From a checkpoint of a small image classifier: soap at rate 0.002.
Rows from block 3, named by matrix and row number. Rows with one number belong to one neuron. Each number is 500 + 40 x the weight over its row's rms, rounded and kept within 0 to 999. All counts start at 0. Numbers have three digits each.
# gate: MLP gate (model.blocks.3.mlp.gate.weight, 384x192), inputs 0-63
# fc1: MLP up (model.blocks.3.mlp.fc1.weight, 384x192), inputs 0-63
# fc2: MLP down (model.blocks.3.mlp.fc2.weight, 192x384, transposed), outputs 0-63
gate.198:516553474516487523465467511522458496481541516449534497537488515491507471486548548470505518390509446460504584406445443462516544559502443508445483492546463501525502547509538527491429517434453548
gate.199:454556483499562381429469516460574435470477541470537502467522506552536462525530487484466508481483430508527549563479439435454497516513437541476567525458373507509474451503420492464463453487492498
gate.200:444502548495546427504466452476557474508445537527541511512503501481423594495544449465472479525507464531497545447522446504533539535571421557398532485455530538473504507530609484479541508488534475
gate.201:503495516505497564532523506488486447479530461471531492501490531524486469428437491541458557520502426477556526513506463501559439545466562473417489499535560492507574547509412416493470485535478507
gate.202:496539427549434480480543516484482458517553474464480462427502559499509516528561478563497509516548533482525460512492563432504470637577474429527482528531470490501495536409529547475479541481459485
gate.203:495508502541513459486489530467509461453543486538458415457524462482467520520500423511529465545472497502459509546516462435429429368511518613443539496524498486511433480464548481508533521464566513
gate.204:496509536512522501557495475440508505464548465558482519488587445481482484503545451482457550540517559488419442563513434482475424470461502481508517530468464564518419520566444530556520519564462522
gate.205:465561479562537504401492503472477529517621518545511510455447456471515473538504494475518508486537463512501535586547442481602480481450524512552495498485519478474445418549475433453526489471447510
gate.206:435557542484410552515473463472563446530488551467508419445519460515491516440498521532556524491518553488477526501502457531524543424506508534505528446462498521519481476432498498538449558539559446
gate.207:514478459556486503461441592476500519508529512469485455473448523536498380471470464436500521495498472474554549462488523523531573482460549527462483473583453516563474455525604503467445506421510579
gate.208:468497550446540511414422468510540505528513440489580529512550463514541518494470503548515576548442453506533494502446425569510475480476477511543481463464439501475526486427477475519495631439511469
gate.209:536514552517497478450491529478464472593494465482466499475547569531420437467493502460502479500509505491513511426537461447577478495519432560517493550519550549516456494467480487488534491567511517
gate.210:508497492577478491472510451447547468471552493436485519537559503485567446552472515539425492435518470555529594511431476504487504545551460536527520518471469498532519529529506516455510506439423473
gate.211:492491510490463497460506499441565466470443469537532471537478530493495515471488510468422563432517542471508507524523522510434581433489529538532549544476511469511484485471526508577474536414459506
gate.212:524537545475383405444485493520475451496493563490529479543524513552493534471493497492547502537498468480535467504499574529475484503491462501548519443451520514575451482533450582470568533483540551
gate.213:421491477463493445517498544469520516549564522417532482548510464538457459490471497533462481512518491540521497528537556518512484490427508535476532481516549570516497466531519457480479547560543524
gate.214:587515483507492507478481522463549519526487480515520569505514484498508489467505498541462480479509528421432576397639489581495517492453541474509420510472430500464495578457533513480522470505473543
gate.215:450521512489505531528446551460456387497523470583421543488532413433473538441460466514526519504471489505502474479447479518430477515515499467466406491532543489489547559478473512469473530475473465
gate.216:461495482462548488536528496540518478437521408544479533561500454493562493411487546415549527454492520450482502451464442519546488469466485438519523545496546509441524455530527546478528468475486537
gate.217:448514494530528495458418537487527430509457530483533505415614420545510489443530544547600480533541487510653471481478541467410470508500521571463452477502568549504469503533489531524481562489475537
gate.218:507528517519526488594507512534552567461400460473506442506453449497506520413516471492498530594555481390442497561448561497526521573446517484549496458537496533457489513509500508525521475520451553
gate.219:495435469526512511464476495488525450468491483451487466504459542503497530530497557464434450545447550468534533479483502414482508487548537503454437498542546528558481505427533435451492481475448492
gate.220:466548515472597531473426570504468497504522558509566498496475519550510462448466523411491519538600457538535535516523484452508544543393511506512503497467511451460499472479533485471531447482463509
gate.221:564488494458504584478489546490518466521491492468506534508472491437517498434522540488470527472455605465464461538591556404490485532466525471487515523443512543497520492509407533535522485468499484
gate.222:524500492531524523507546530527451469458554513491533452539496453428535420514461479441548553518461507587553547426554519475496488486443461530529517534489568472487499591531501497465469455566517506
gate.223:537532506525562484490504483502539482495524493551536472461509473542584465465523522488491505472552519467512561455477392461516522525553547565511490488500503460491570502554498490483531576546505460
gate.224:433507549550437421479522520564471546496438522518450514443505459500486483474580495570531445527456479503542491541549493531502446522528524456473442443435475539475438513471521421515414518540533522
gate.225:493474491426516545478505541511520529419467447550577548486548538503551486497510550561433497558536520481527488453539435485447472487568557465455441506517525501529455496577442512459451519542482478
gate.226:550509508533439551470481485541517527548534488497422486445508494529484479491480455498547541442545574517485493446523471450492540454475501487538513533526505559454493571443495563516411496491524491
gate.227:471494483438470529416502516529503499402485521522490494492552493543478455533468439505483504443506511466542472497531534508412569640470490478527536475507475556498510460492494506479526472440482526
gate.228:482442519567508470497456476506530502459539513538524492452521533531544553453483433464545527493558489513510474484539463486434523533413413549474481507528558524439512471501542523425580547490516521
gate.229:517477494481495503516505585541415558443457501529516432511463414472583487431443483428502452498539459532446502488507458544546492492608519483485550464527514519475483495461496470421508483492538524
gate.230:515512563470454445508541472491492535571537483438475545508445419510567569455469497494471542554462495496550470539469485481464486469542449489471547514513542501526500559486406540560525518492544401
gate.231:525512442491466433526478462392456569490462526513506567442489508493533477504455572456474433500548510465476495492465468497545588526484434544534493489478488552527484525541454588504559394487494429
gate.232:549551445539476544474494467414538471463494428516560556504559527450501566530516574528458463522483557530554570544462539470495475510511567529470529490571507498517508419523466488518568499533495499
gate.233:473528528444480507527453575452489547494505576596437484479494495579490472503519498520451471466503534506440481555486595476442480569497520537486519486474474533464520457500439507554500483481440478
gate.234:506556521521481483530444575522441508481406383527533480558493454511513493512476490531502536502495485469479568519494393472485508544482426451484579501430474542540521547546468507494504488482482519
gate.235:509442482464536491426478517545435484519432467495439487548481470466517476491512495490498428620465485482505604525447448461386471504539547576548505444553560505408511536479409497484476503497434471
gate.236:572507547420457461570514547511425497497448501485481516438535534567458494520499453471523435488499633452467533503538580484512440532459457420502497517482571462567470502506449510465453598559414464
gate.237:502476480586481437538499539457456465430464473518475496501459521597525452590518497534525475570477526566525525492426472552482534513485520521563472568451457458504527492507553504542458506533545485
gate.238:443540543578526505496453464505539520499539510465513454410542462519454491427535445454530489491484466436537427456508464438423398422457529578475458416538412552438499457499504412524471480475528484
gate.239:463503498529478454494433479471548580545488520525537456450487499486463487484513507519556485446524493464527408446526592512477523532497502506523474452468547449547551471524477533491458503477530452
gate.240:523519555494497450548493491489488455497430540465517508511441477474464483487488500502529514579506453469428441474415530520487472521617451588480519543482542481468507461490493436489464468556528456
gate.241:465460530529554453452550482500533468527468479512520530516536609478478548555535548433546458570410490455461473494462526419510492451554529507494611528494555509477498459514494549461557467499439509
gate.242:543504559516449471417508513500511506499441543439488477524438494530548510565474531466497465552524500518454556558533614555506585520487499414524496559525520491542513534543494432483474443480523495
gate.243:501438538479490385474504536414514437443523566513461499494571462549530457504506553514540477489438491457483491502508523569476485509513489627409526507451450524503507501547452530550465492507443511
gate.244:526532452531530499445427532600537462437469472497498536578498514516454461581539454418448426519522478509512504518560589554524491503529484516501452551503549496423408478513528483469514390509500512
gate.245:521470483508511485524453569490488485559510502462516524504488520538462465489527496480494476515487398475632529519452594504508550486545583514416467502452479473500486519531569520414524378420455479
gate.246:513580504484474569557479475505524567509486524487454468457471516476538475520585471510495526599499482485525480486459462484529461513516563502493433495545538458483494502506463504457564612522552529
gate.247:520521542566514520532500530508476422516483478557487495495532503498474455526526516554493517485511586486520530549520482503414577505581560535559400497445466518507578549487468495481477537486441416
gate.248:526514468511464514454497466514432514478537470558487541574446544539539521557518535517440453509478478537481464447485558490478479569378522477483536497486505490472585552527525463434508437544512517
gate.249:481544489579478473492566438493452484447538469490499492497452590539493451471563524425470532445516467481524481506515550507449530491550531548507444455557501526470556570515456532440504485494504541
gate.250:468547459439509491509463518481439485472574521541525466475442551417498473501458537541572534514500469536543525527483531537416491470508513497515472553548537505475488500470464519464522489474474477
gate.251:514553427468511558494452509487539554449474507448597491566552500459555433474559552494489477527483487495507463482453550500510451507537473446466528419434480495495519504496503512498487529443595511
gate.252:524554520481434431467463477414493513517579480518479523511521542531448474511489449503505492451411498447492497530531549464578545544494455516478478486510531533469554545596471511465464500499484564
gate.253:525475504453538512539536498463423520507470566444471531505499517494490444454496393450533417542528479515460493458374468541497494421436521482479529520520487566508538536558497496483544507431558519
gate.254:524469458554515523487539519499468471554487428519424525503518521473499533395514542500520447493551458462478547557530417592438480494465506537446493527470418577522493562508454497509391484554566449
gate.255:427446491511517519448474514462551507435505498458467503515441432504478548472513486507519509494533526538569520504534584436488543595498551447491459516470466545428483573488532489529522538472563534
gate.256:520431476549533479467520563538614566372444472541494547466472497441460447530432558474489579458543597482533549508467454482513502504613504410470477488439417454554531517471513493493449479446513542
gate.257:467523455552424523467571445474460525547474425542503437463530499573483499481436554490519518511531424480460478509518475604487529456458510556493481519510523569412495522549501473484462533538440435
gate.258:457507541497570525518552494561443497435474478600459470473487508463509517554459533521501456550487577466539516530485537559490509568529497482452463517468473472499502477503497452524555487530488462
gate.259:519527439510555476498438495508592476582547535516513457557572536485540525460478430511514444515476607512426487465499464512499451510485580478502511474558421449520457421506466544535534539513497431
gate.260:506522457458552509512395484523558470488498536514498500535553533521489495561417519459508519554545517467487520552508525512498557461435495505561495475489465521554588478511541558481502528545499482
gate.261:509464564543507508498518515451467535515451448487510541522472534526497559446564504487492510463493514476467447447455560551491540472461575517409484495505531454527468438520498451461518489518444504
gate.262:465479575538509529478404530476565526529502562459465531443445545549506586490493522497494503551430457503484479530491495484508482500443444481488485569474541491487552509454415434519450418531483526
fc1.198:496425551505478555530529471541459498500449430463525488496504468510491509554524476475496519494527514524454547477461513529554434560522531429516495598547472499456474444484524528553537521468477521
fc1.199:461446517465506463563511456491481518546477445554495495495500476474526455504523537509465436556487520470468499581520532550545438532569439490483535491463465571513561495481519487555521454457421465
fc1.200:478551537530518482506502502497498471534561518527500546525452397427471469465470519461490482517490476480498430481555473443513475497560466492579528484493535495544476552435502493517519496600557518
fc1.201:481477494493497492526547449497508513495410473524532484509483439465506450529441495476479468524512485525530457502511524524542516556501488506438519467544480499513503435466439572438473531518531500
fc1.202:492528523561541500485511467386537478485527428520560480424539571522479539531524483516468560442482581509509573482469448490451484499508546502471526494483582524532514449443450526470539552472524494
fc1.203:496525485508483454470452476495526453451516460452467525529555526484467477459553409549473545508536529514459566579513537422522511471550521449531513456521538410495488511483527486540521565505547531
fc1.204:564485458508573455468414501455508586484437503543471433474544510565536495509516553487498492488527523473499426532585453525485497496501490429527427504490461588512480543478433490537536510580499469
fc1.205:514498502578550463396553424531470474569397475475430527511497520476457479412406492509526498487542530485463523482531492438589476506489502497481498520436479509489502489533491482458536448461478555
fc1.206:509470489480480483521545513515429526498477442469509555454518495434490451444432498557552431505523544434529481527494577511544481528445512496520534445481482444453458539484519456487453488501539505
fc1.207:535516472482453466459463471529523522465437527459479479508541575498543451452459465549521499519470517445555521455475568524512500495482523517540474473475517510505492515535495547485458504494536529
fc1.208:511504591412541507459425485489510489573452446464454477556496423540510514509486491492554472538491530476553511469522518512487530486484444508540426473493463486532550447511517525528495537497505496
fc1.209:467473489500471545408541479559512536395452532504505513490551545506506513420534496520506479493515468470540503543472496508459543510498526492519574484473521524544488435547471560489499538516448559
fc1.210:531542500549506445515509531574433467464455444481545582476495585454466531434492496536468509535528495530526482479539529510523461563442507503510443543477462514453460492484454549467495438582524513
fc1.211:479493480449476466501502506450492442595483438472526457480515532523468536437471509491544502583558548476454466519452448488519601442449481510458510489496532476516517489516446485533595502508479475
fc1.212:501505491508479512511542524463509594492531556492442476449469526499502427522464492479533562478478507506440490521466533462515512519485489459542537516507467553463484576548481521433531516592524492
fc1.213:436498507531460534530540525482528375513491519530516466496518442490462482535570483476450552544480486525572460456549483489490533500521512447452497546503482524471538504534623427462527534483505487
fc1.214:506525500460462530531543511519483458483534522453529511567531496523496452521543542428510517545453501499571433498452490513558433458517579481518491573542546503468521435447566463468483507468479483
fc1.215:528478538452496494547525505434547408460505577555542537497484473512458519518517507510513486454478484567417475506437485520448503501506615475516459507502529541435486493495520488537516489507523492
fc1.216:459480527485544577444538505500525476440525471446464551522477456465553545518476492516462460452429550469465555531505488521492543476471492550500492552488520515490510509502522503485436566500461543
fc1.217:445455524515570488480522534498480464486533547534523498551494485541451624545475500557529438536509459486559504441522559500520421563535509517550489544536494468562482564493552487513479575505527438
fc1.218:482516507483461547392565476448487423463525515557494539491549543609456528489499433561541423499549523502507522528510531541478427495584494463510486569455516503489423501516476500510503466480545438
fc1.219:500556539571490507559574553489486455542515522469467523502482482491505447502534450540514512519482472521396500521474519528480485490449464538519483477493531459618499479552505443413497577482446542
fc1.220:516489457550432526500474528460562474476535474441504563466551535503471479558511556471550508517440492545514595552422503521491488492537532485438454510499475526495474433481436437502552385484492512
fc1.221:492555496563490501494518486457508505517543472497510578513529558473484533530521510519525515452432553538542556420444517541530484510569495547446492444464490481519532539480571494499439464489466518
fc1.222:507498428487436410521536515497548516473494546496585540477546485457534496439503462457484439539489431486528488562525409525538544483490544484589507496475477476476508547480512444488537512444497520
fc1.223:424483492459521531492432510528529455478414502514578453507483496474524503531501518495455464476517411515554531459545457558553525510473488467483523510505477518419477522475430585464498426461534482
fc1.224:477448524446538487539504499517576485520496498509467492503491496512495490574579531459481541511554519501549518591459455536478442453492490535421502534580448507543491508460525493497425470462555454
fc1.225:473474440522452496446479484542507533444427517483484506462540542444476476520489467502559520462539551557570459521554491511537520491479463495546450560562493438457557484550500474478519500504541529
fc1.226:525511530521450543462465422518469498528542477495477504484436481491527506581543521485420490572491487547534495529531474421524505549473459508510537572548531507550551503481466494490479497500553505
fc1.227:587518449505568489515532472496526542528461487506476545523461515542544430572523467486551507538514542527520456509569490561521547596577531542489517491498461489540531523525495508473465465433521453
fc1.228:476441524554459493498517477513550503503524501517532455482560500558478469497456415604495542529580513505528402536525517489553531404575542524505506485474474527453518529502425521558475477495526490
fc1.229:449565475535483496519548489518523473509507494489506541427396521480480446532531454536568507489486535531486484556472503497428465519481494517462461471565477511496503408470506456518371416578530523
fc1.230:481479486546491491492402552514513461523524443469490467488506486493501518531470443492547443534498495509541505497492515481547455444495493568504523513544407551487525475527536461553437436465443573
fc1.231:480503429490565527516484480403448463489516530552564458521531442536465539483515368529457564557463500530520515527500525522501508457542545522483428471471424450570460412544542448496522594546512555
fc1.232:526550453553464529518527523548538460452496451488488524549407436483510482533514576481477484481502451480494448507497483495466602533489520508518421464489496427532516546496506421525525463533509459
fc1.233:514555539525536463554508487485504417507508484476511469490551483444416506464511486498537456497512520424488500468446525568429500423457459483513442503568556503476516498546480510484468472542570475
fc1.234:454514500477518500508518501495481537569428435511491591502491477565480492487504500466508542487551488509583455483567518499485526467507460465466467476515529524557464502472486527461517460491587449
fc1.235:490485473554524535506483497534479533488439472545452514487502594542567511516561475497587504531521449445462480504465473453539469478519512573514488476495508533499484526491470502506511506541502522
fc1.236:538579466481547532484575540496490516450550512554514445496512514570502491462435526515480409475461499498538496497504536513559484476469421538517499522564571520548442465458501439501496509464477514
fc1.237:549490522498513493467479493603477441522498507547491598497544524507469504481486563502547468561462447547542518556561468520453531477495514514487533489518491450494519533500609521521473473480514508
fc1.238:477485475458575510515470436546537458482485487480486507413526521461516519412560527487498524491544514547487560537490504507457439556529550502532514467441482510382473505500502467510428555498479457
fc1.239:473448490545472513529485535467495495501498520507569447504446543516544415498558426510520475507497504520571474525528510542543464470487557529526486480482516498503532481541469478494457443463522455
fc1.240:441549584529412488516565525546445491531470498543498509455526485463462538454544541517570490501491544515512456504429493510478466535596467501577456469441537497453471459554415520447491477494525479
fc1.241:539537493389515427464440552475534510474550524493510549514536395495498473482519477569468491553506494513524506477495479459502469474463409545552467520476534556491546453511412577488478499542523483
fc1.242:557439463551483596471511412487476591521509441517571510480532467562549456404538541482436489531550510499551557484520513520472399500525498545505540511480490525523533503491527535463525500484481506
fc1.243:439481543509447539527479534447503444508491576520543500500451483499471475520513527452556482510501571644481506464520491506437416485436432578497460439523470451526479479472531516518476460529477528
fc1.244:546511457538526505458476439514492540458576511526534501447485493522528476524489449540526512494506508489465518444539555521502441451590436455507521589492563524489486556536507491500519525468477484
fc1.245:488529507504560472506543508512532472445442481521495509496507566507564528517512513508515457525575559502476521556528553477547498529483520524555489512597453523502456527574504471522581513577483481
fc1.246:456447487509508551568551483496466415490600513535535495577539470447566464548479454528437515476474530524520445604465519475504496498536525427491488495535471524520498470487551560481441481555486495
fc1.247:502452420552551495475492524533499498454493497521488476497551471497445491521550547515525512397455465479457517483534541505447470446569513545525461485432529523532586487544566448485581519505506483
fc1.248:482496460545452505527485438515459477491481568532540433487506506501533557465495546445538490461541554531435454531523481464494574516489486436468504445502565465469529474529552551474519472470502506
fc1.249:508539436491548466520427452485493555534461507546506493493491513514475487436460455535482502517553518379500527468532569485502500505505511463469490543484547566516484505468493559412528480484524488
fc1.250:506457499565487569571543467505493536505468469462503534554490563523508454475468418525507527527566536549512536408467446526502554514478548422425529473489457422496481516506474359509526515490509520
fc1.251:502498625505520566515521560559498574506500438484520530478518472514510459535516434516508448496518487529532491491474458580476494508493590497445495475534517522533593566483492527546468532502463467
fc1.252:480478420479517518534489506536503480517406543488501489500499458529466540472442513500447496521480483495445478510602537549513585558481548421507501557471524485530482442554462489511451578459489438
fc1.253:453501519495475524413522460514526436475520504497545490484537490534466510457477490541437492440452484515473480563555429534510487489485540535407536468513560550473448555413463495478511508510533511
fc1.254:480545482524454600489451485489514543458490548535513464456522519498544464454459569452557553519542421539469524477470585489529503506573517512460405514569522526497507470572525514490597518473474481
fc1.255:476537558537493571489434488496547476577462529527481515470466473460530533495559545519455584495518516460561524463485527501490521555472450465545513507531498522471473489564477533480551509491509447
fc1.256:467518500418451513449505489515444523507540509530497533528435539529473542512524536454473552504473427491446438491519558466543493492489555501541487457533434451529517500565464381542509531503488503
fc1.257:492549504562504497417469560470488467487455501521441504510516575475500525502537618508456493510516517507529576488505485436442414511538483513528535469498455477501530484488540503463529472429521558
fc1.258:541518473425545506518533495546457518534457496475560454528551475497471534477500534520475459514525518440508537554445505451501489524560488421532515520442545439461536520482411541467505488533476501
fc1.259:510476502543494497527503507464500390535542447471432477575594486433518482551491521526552480468520483530437543547545481494511449490479560557511537527582517492435437456447570521479545470500522515
fc1.260:505472504494511506439448492466475547502556566534527529579511528544460442439515468489502480507505552523552529488509586462492554512496417567520509486433567523472491557515441514498464487447492467
fc1.261:470570565516495431547505452504536527385502532553556537534516500491533540512491578521526427519485487439453511458500550462438480494477421510502469564594499554469475442589474461534454490446530509
fc1.262:455481503529494484441567498468582471535474455524457492403539497470490513512480526398498451438537456481507488483517454500509487450569488475426557548535465462446517532470461489449479516475440454
fc2.198:551491467516537514550517528547490501541412489474511533415510485509589483490476546473456477482468411536458483495477547471476507552483473426448393528496494554503500515480484476525500397535476486
fc2.199:554469486419519475503547530538572543522462524450518528451546517424440523514458467474558489534497470517482525554498495500445491569538551436439507494524425536546591500454574522433432475543395496
fc2.200:465547432481478454531533564501460562420439387411451549539500479470515487559540466490530440582554478481516491517579499571482580467514483517490507448514533486527442538367501497521480547504536518
fc2.201:497468545463508547496567478414570505465482480538520500555503469584440599428476498520514506473480483480507522565462520499434415455539481491500493512511454510448540483483489464494502470467493581
fc2.202:396500440528444517548470532475464511510550501495509467573491483506496492477509528583513568436568488542517530585484493449498438491456450476511528489462518426494506494509478533475429515512423464
fc2.203:522500529455495541481481488528549517437527471519526478488486559538474437551533526479590524459548502420500521467470513473508544577475484415564447567509467512446426505591459518498493488557527597
fc2.204:583480484487532471479517447466525384479507478534558501428500466485495478453497499510473513486537530515542465423502476547431402574484495534499450518514453489448515503479447474498480474471446595
fc2.205:528442394558552522448450486518504558457529481480535494488526515472446453512505547512513492498497535560555417476519488507516518519462418473508419525505471489556509489492507493494479601458512513
fc2.206:507514501507462484500504542545524502422488489530467504490436508450510532466510507468506449561443464456517512402562439441472554468504418540465492463477522499449515500556495483537531463508523503
fc2.207:478427537469550526532534560428505419468517520551540454575427556515519475475468548442497526487565494572483541477551557513512507526481500548477430500480506495462605530549535489522474543551544443
fc2.208:527523533480587548436474548527541475457435530508546508473497526448536419457461497545466522496476482524451508540500344518494482375587512462501477462513456454477479481492564502496522554514523461
fc2.209:461493492548475556584542448428551515539449535556479515467486456559481572535460471485521454470474601512534495535542481494560456435462472582528510525523514512434470520486458496468491592481471449
fc2.210:496508453479459525546522485566478514449469520455646508488475556541524525500494483474437531528447523506525414488512534510491545505465434503506440506520506552471557445537497523510577543506555544
fc2.211:503550549479502534595526545575478483517475513499506481548423457575530480429547510502473421493513517450495467555475497489459540610565493439527476552485569515486497489443543523503497481517474559
fc2.212:508515408550459501480457594469486503540469528477529494557524504419488497509478498461472510486452547534410512519484507484426461494539560525493473512498498531507513468499492516553531541457454427
fc2.213:509491510521474490510578434423522462486539547458496501531464523505438512509550410509547542466517477454467552501504542533512513463442469556501448471470567419471474488525442460516484512492463478
fc2.214:482495461559540455437543491444509485446498536514519461526477548493447547455514511532440466543571515476448435505486507448473400479475556546492570479494491499522472495558509493528552483470464508
fc2.215:470479430554512552511539560515436514534502577549441473498489493494540534484543478546487454472510561497514549506508539464525521531460539499555526487456503507479482515554478502517456484473433541
fc2.216:504527514521584555486558544496441489494569563528509464571491542511514497524501510493509481463536488469506518471508488536556539461453582420496539565492456540505477483444518432481521490485487487
fc2.217:389504397469490488461494556555441537469558496506453549487544501517524516473479519507507426504465489509524537488543492479561460476485476536467449497546460518436349428519539589520462431520534518
fc2.218:536480571469471483546506436526555526469461470568491467582520499464495476529473495484559458489557536480459505507476449507586530506534485517493476527481556415427498473537494391536477498506518504
fc2.219:585469573555517499507533535523512486471486529507429518443522501455517454480471460486461548551532499510561526516488386533490516512510494510478487527473524479418457529500528519413489486559504562
fc2.220:582462546530486501471461513573558530505518512448643524595508574499443492446515519477480577515476537433506440496535547557539478500527423509481505495508444516510484482524513508510552616521464516
fc2.221:456518493507508499454527461499520546455475529548518463527436476545469492464468480470504398467472571527513552517494537405476556480586465485490580521537483512494571527494513529545504500523504500
fc2.222:538467527538563427493582574452497504513490472545484558539491526585556465496556452505500557566505537491532537511488560457498442499456486583517522501482554482531617538475481462463557490506484482
fc2.223:483529453491560509494500473518471528491465529500515514439528474498523466512556483488528453530448490525434470539422596537496500470459475495496545480519505497499522537541432499448561517395485527
fc2.224:511517534492450524424493503550544442522559528441508548502474510437569512584536451457459537521522421498449553465536480504495476542476501534458451524435554523533509498457502505489501523483489493
fc2.225:464548531523477496555490562411456510545529499492530486513476427484572418481493488496528505494611472540468551520483506492543470487423431495507471457496489480439540391548439440465519489504488620
fc2.226:399514476514441492484471478520479488529437483517498517569473460482486505486455506425504529512444445518535510507513485552513523486511460473479470540438544479513561463530610489541459547609521481
fc2.227:546438565493574481506482568473553484545439529424492491546521494494473529460540392433498493488479513463550482508524544563444468504515497492459472482484538529480540511464501465498472443551524494
fc2.228:511507468471562526484506451486485493446500545448410530472490519440507520413499538480504566517427527436455543453466476547452501520490544529458459506436517482470556543549536512536596484519473495
fc2.229:502485488470432470474563485530513418464427606536552481533463542465527506506507503494477445443507577484504518566581500527510569531537475540542494491464527499388408525518456470464535493485544409
fc2.230:553533533524493558544413564490432501405589454493481520464497429448501445473470477508559492562527480432534488457515536499547453515523576499508492451497484480418540437496531510523511502558489482
fc2.231:490443457518540412496500495462540461509516476543507514534474443539500560522471488511531475529519459478516423468497446590465457506548459528516573495484522436497538565458509483543452499459465446
fc2.232:555437494524537579503487458544455548553499434473509520539469503500516539505474504459569548527485492555544481496534556509493493420452574543539415469500473539503479519550429541548469490477553530
fc2.233:467479569453503521473466557458477492475521490486498490567472447496482483526545466580471467429524514465515420538500501499434516502477558462432546477462536532461466535512460507454462572546548480
fc2.234:519423486533544430541485427489442444579455444544497494422444485512468510517525519538468569597548446504525531518457541567501480552515592470488503456455481519555488541449509481517555483457526430
fc2.235:524475549453536522467483477574600463511510520529552470505499453482521469533527488481500446565565410486522462549507534547441478467432528527553468501545433489521500484593531463477588444523447454
fc2.236:473514504513591519426569515502497476477534515496552524564511480437493514502509470502474512551523449455495531453550499569548515519522512421513508522465479465506570429456489455522495440540504464
fc2.237:483530585508545533490575475522485576572505485511498434534616439491499505480534391474560480503490463508503514495531465526505483488509447509486520563481478533508494502564459504536547532541555506
fc2.238:477472523550528522500476454555473482531501410569523515556526518563495481455429539458540517464424446466477558522476535473439398546395452488593539508563428487515544501476404543522483556471484467
fc2.239:488539481388388526534470523522476477518479504470465523474477481505517496438438515549409566493529528416529482423533527500480543539526516431545451501574524462502520514465579477520430462443585517
fc2.240:487497371519495508487490507500511445498506581561533534432492512545568477485509515529488504489500499501568516506472631481558418548515454499461464533519500488495498506485498431490529388480481415
fc2.241:469513534486524483533515503480482587500522506484581453535473495537505534463449444459533479438413516539463532423539549478504477526536466465462466522453485460511527463475544482497436540464502424
fc2.242:495476487545526467416518491461450524504476494503594510552479501487476486461423572475467519462492519484523474437523498493453489508487518481454476508536521565454440435456421462415424488515402484
fc2.243:548467470511495506498522538564563439504503562429508452471482476512423473468481469453483513512461493577543503519518529507450476483488483445489455537513510470499562541491416491518475495417476561
fc2.244:501553516500442561512444484522456476459476499522495452513573502528428496490526436503519538477543444490504481479450563479447583541489534501507486469508520527535460506436513466540463478479539550
fc2.245:533506548488469513481374442470482507514465451468533492539434484484496492518505556496488477495390410435497426464506502526481512507499456421539508527457473546498501488523499520551533446459480498
fc2.246:513544472606473566468510533545507573485517527391481517448425484483436544526504472492527530508445450509486486512454518507529518525438590564515516474465509531432481492517519528483497513447538553
fc2.247:510488583507477546510457524501364440525502488453498470510552527488492494475497527449466473516411472526501455461496530440487541525466475527524529487553474475473494554543504544522455489493471457
fc2.248:519499507515411481467507418535492475517525459507467498502532463516456491475455485490495562457479518457482500533559439518486470526504456474519491468467541527551529469478552503449561477489559516
fc2.249:495508491514530465561493451512522572464562568479413481477529564492494533511518506471462500450477507551444477487547502598448492508482461548462531534536522500520501435472462530543499471579498428
fc2.250:516507511536521485536453471519549489535508419455567495534443491561511431513473541454463491503495519484487444447565512485506464489523499573547506518491530517590470495486515468452502449493492527
fc2.251:540487516468577439544519426518467500529488600489438498532520458462541499538512532460446604511537487501574511533526484520561532529541426479469519512460457574542502458534480480570483476480539515
fc2.252:445471507493529478520520551543512465464523549488552547527440510555485536505437544425519472538427532398432511475461453549523516507523502505569511430549534508443501507536496515521488524456501530
fc2.253:518550529489453478493510475493457524547462566493406519505479499466483553484423541571465462450513527550587516568504503470502530521392480410572484503433473497552600487456515440468486529500464550
fc2.254:526518504504469519438486498498508593438455500464558518451491479498537581494457514468546489549503467524562548515487480515540513449478454487487428507481525483561451572539500541504530480405528525
fc2.255:524425425482500512505519400418471482492488489497521581523564481525452400517495517512457531459473555467528517497487560495482444490553492451554470482579534536528590534531477441498502468487469500
fc2.256:531444445551414458488461524477518542510521526514521516488458492559506482497487474503474503519560506463448570455530495473569431541567585512500495540457510473456501496517494497486500524532404516
fc2.257:479499517451461538462489569509594516477537496543520500603517567501539479510558526438494463524505515414579517469499500468507472540519500529553494486475418481502535515586515500427501469486513516
fc2.258:522523471445545499619479537550538535479482462503452456505588503450519439503479500488525471511529481474552543492472484517502505444484538495496540495497480456532607486523466473421481543495519473
fc2.259:539534526501496471493470492489443519505531502557489499493563588438491528406492525466478515417462501513529471564475502407520462476463503527409539483519464436451495515475548506494499434485513544
fc2.260:558446461451493504475479519529552544518522540506599493482498514486468501519535540526502449472470527488464443464546511470472467543464514503475520490536465526525514516572473508426477493475514482
fc2.261:454511489457472461506550494474508450517463474500580511454463538571504506609554495509480481480451546548470493513478439489534454548506505490460541529495435529542556464521505527528499485486465445
fc2.262:503465591552534475473525465457462488449538488479522523499429533513501564495508455468498559494454454483518515437448490512536430488462538548526458525440514432489439492421444496451469486501493499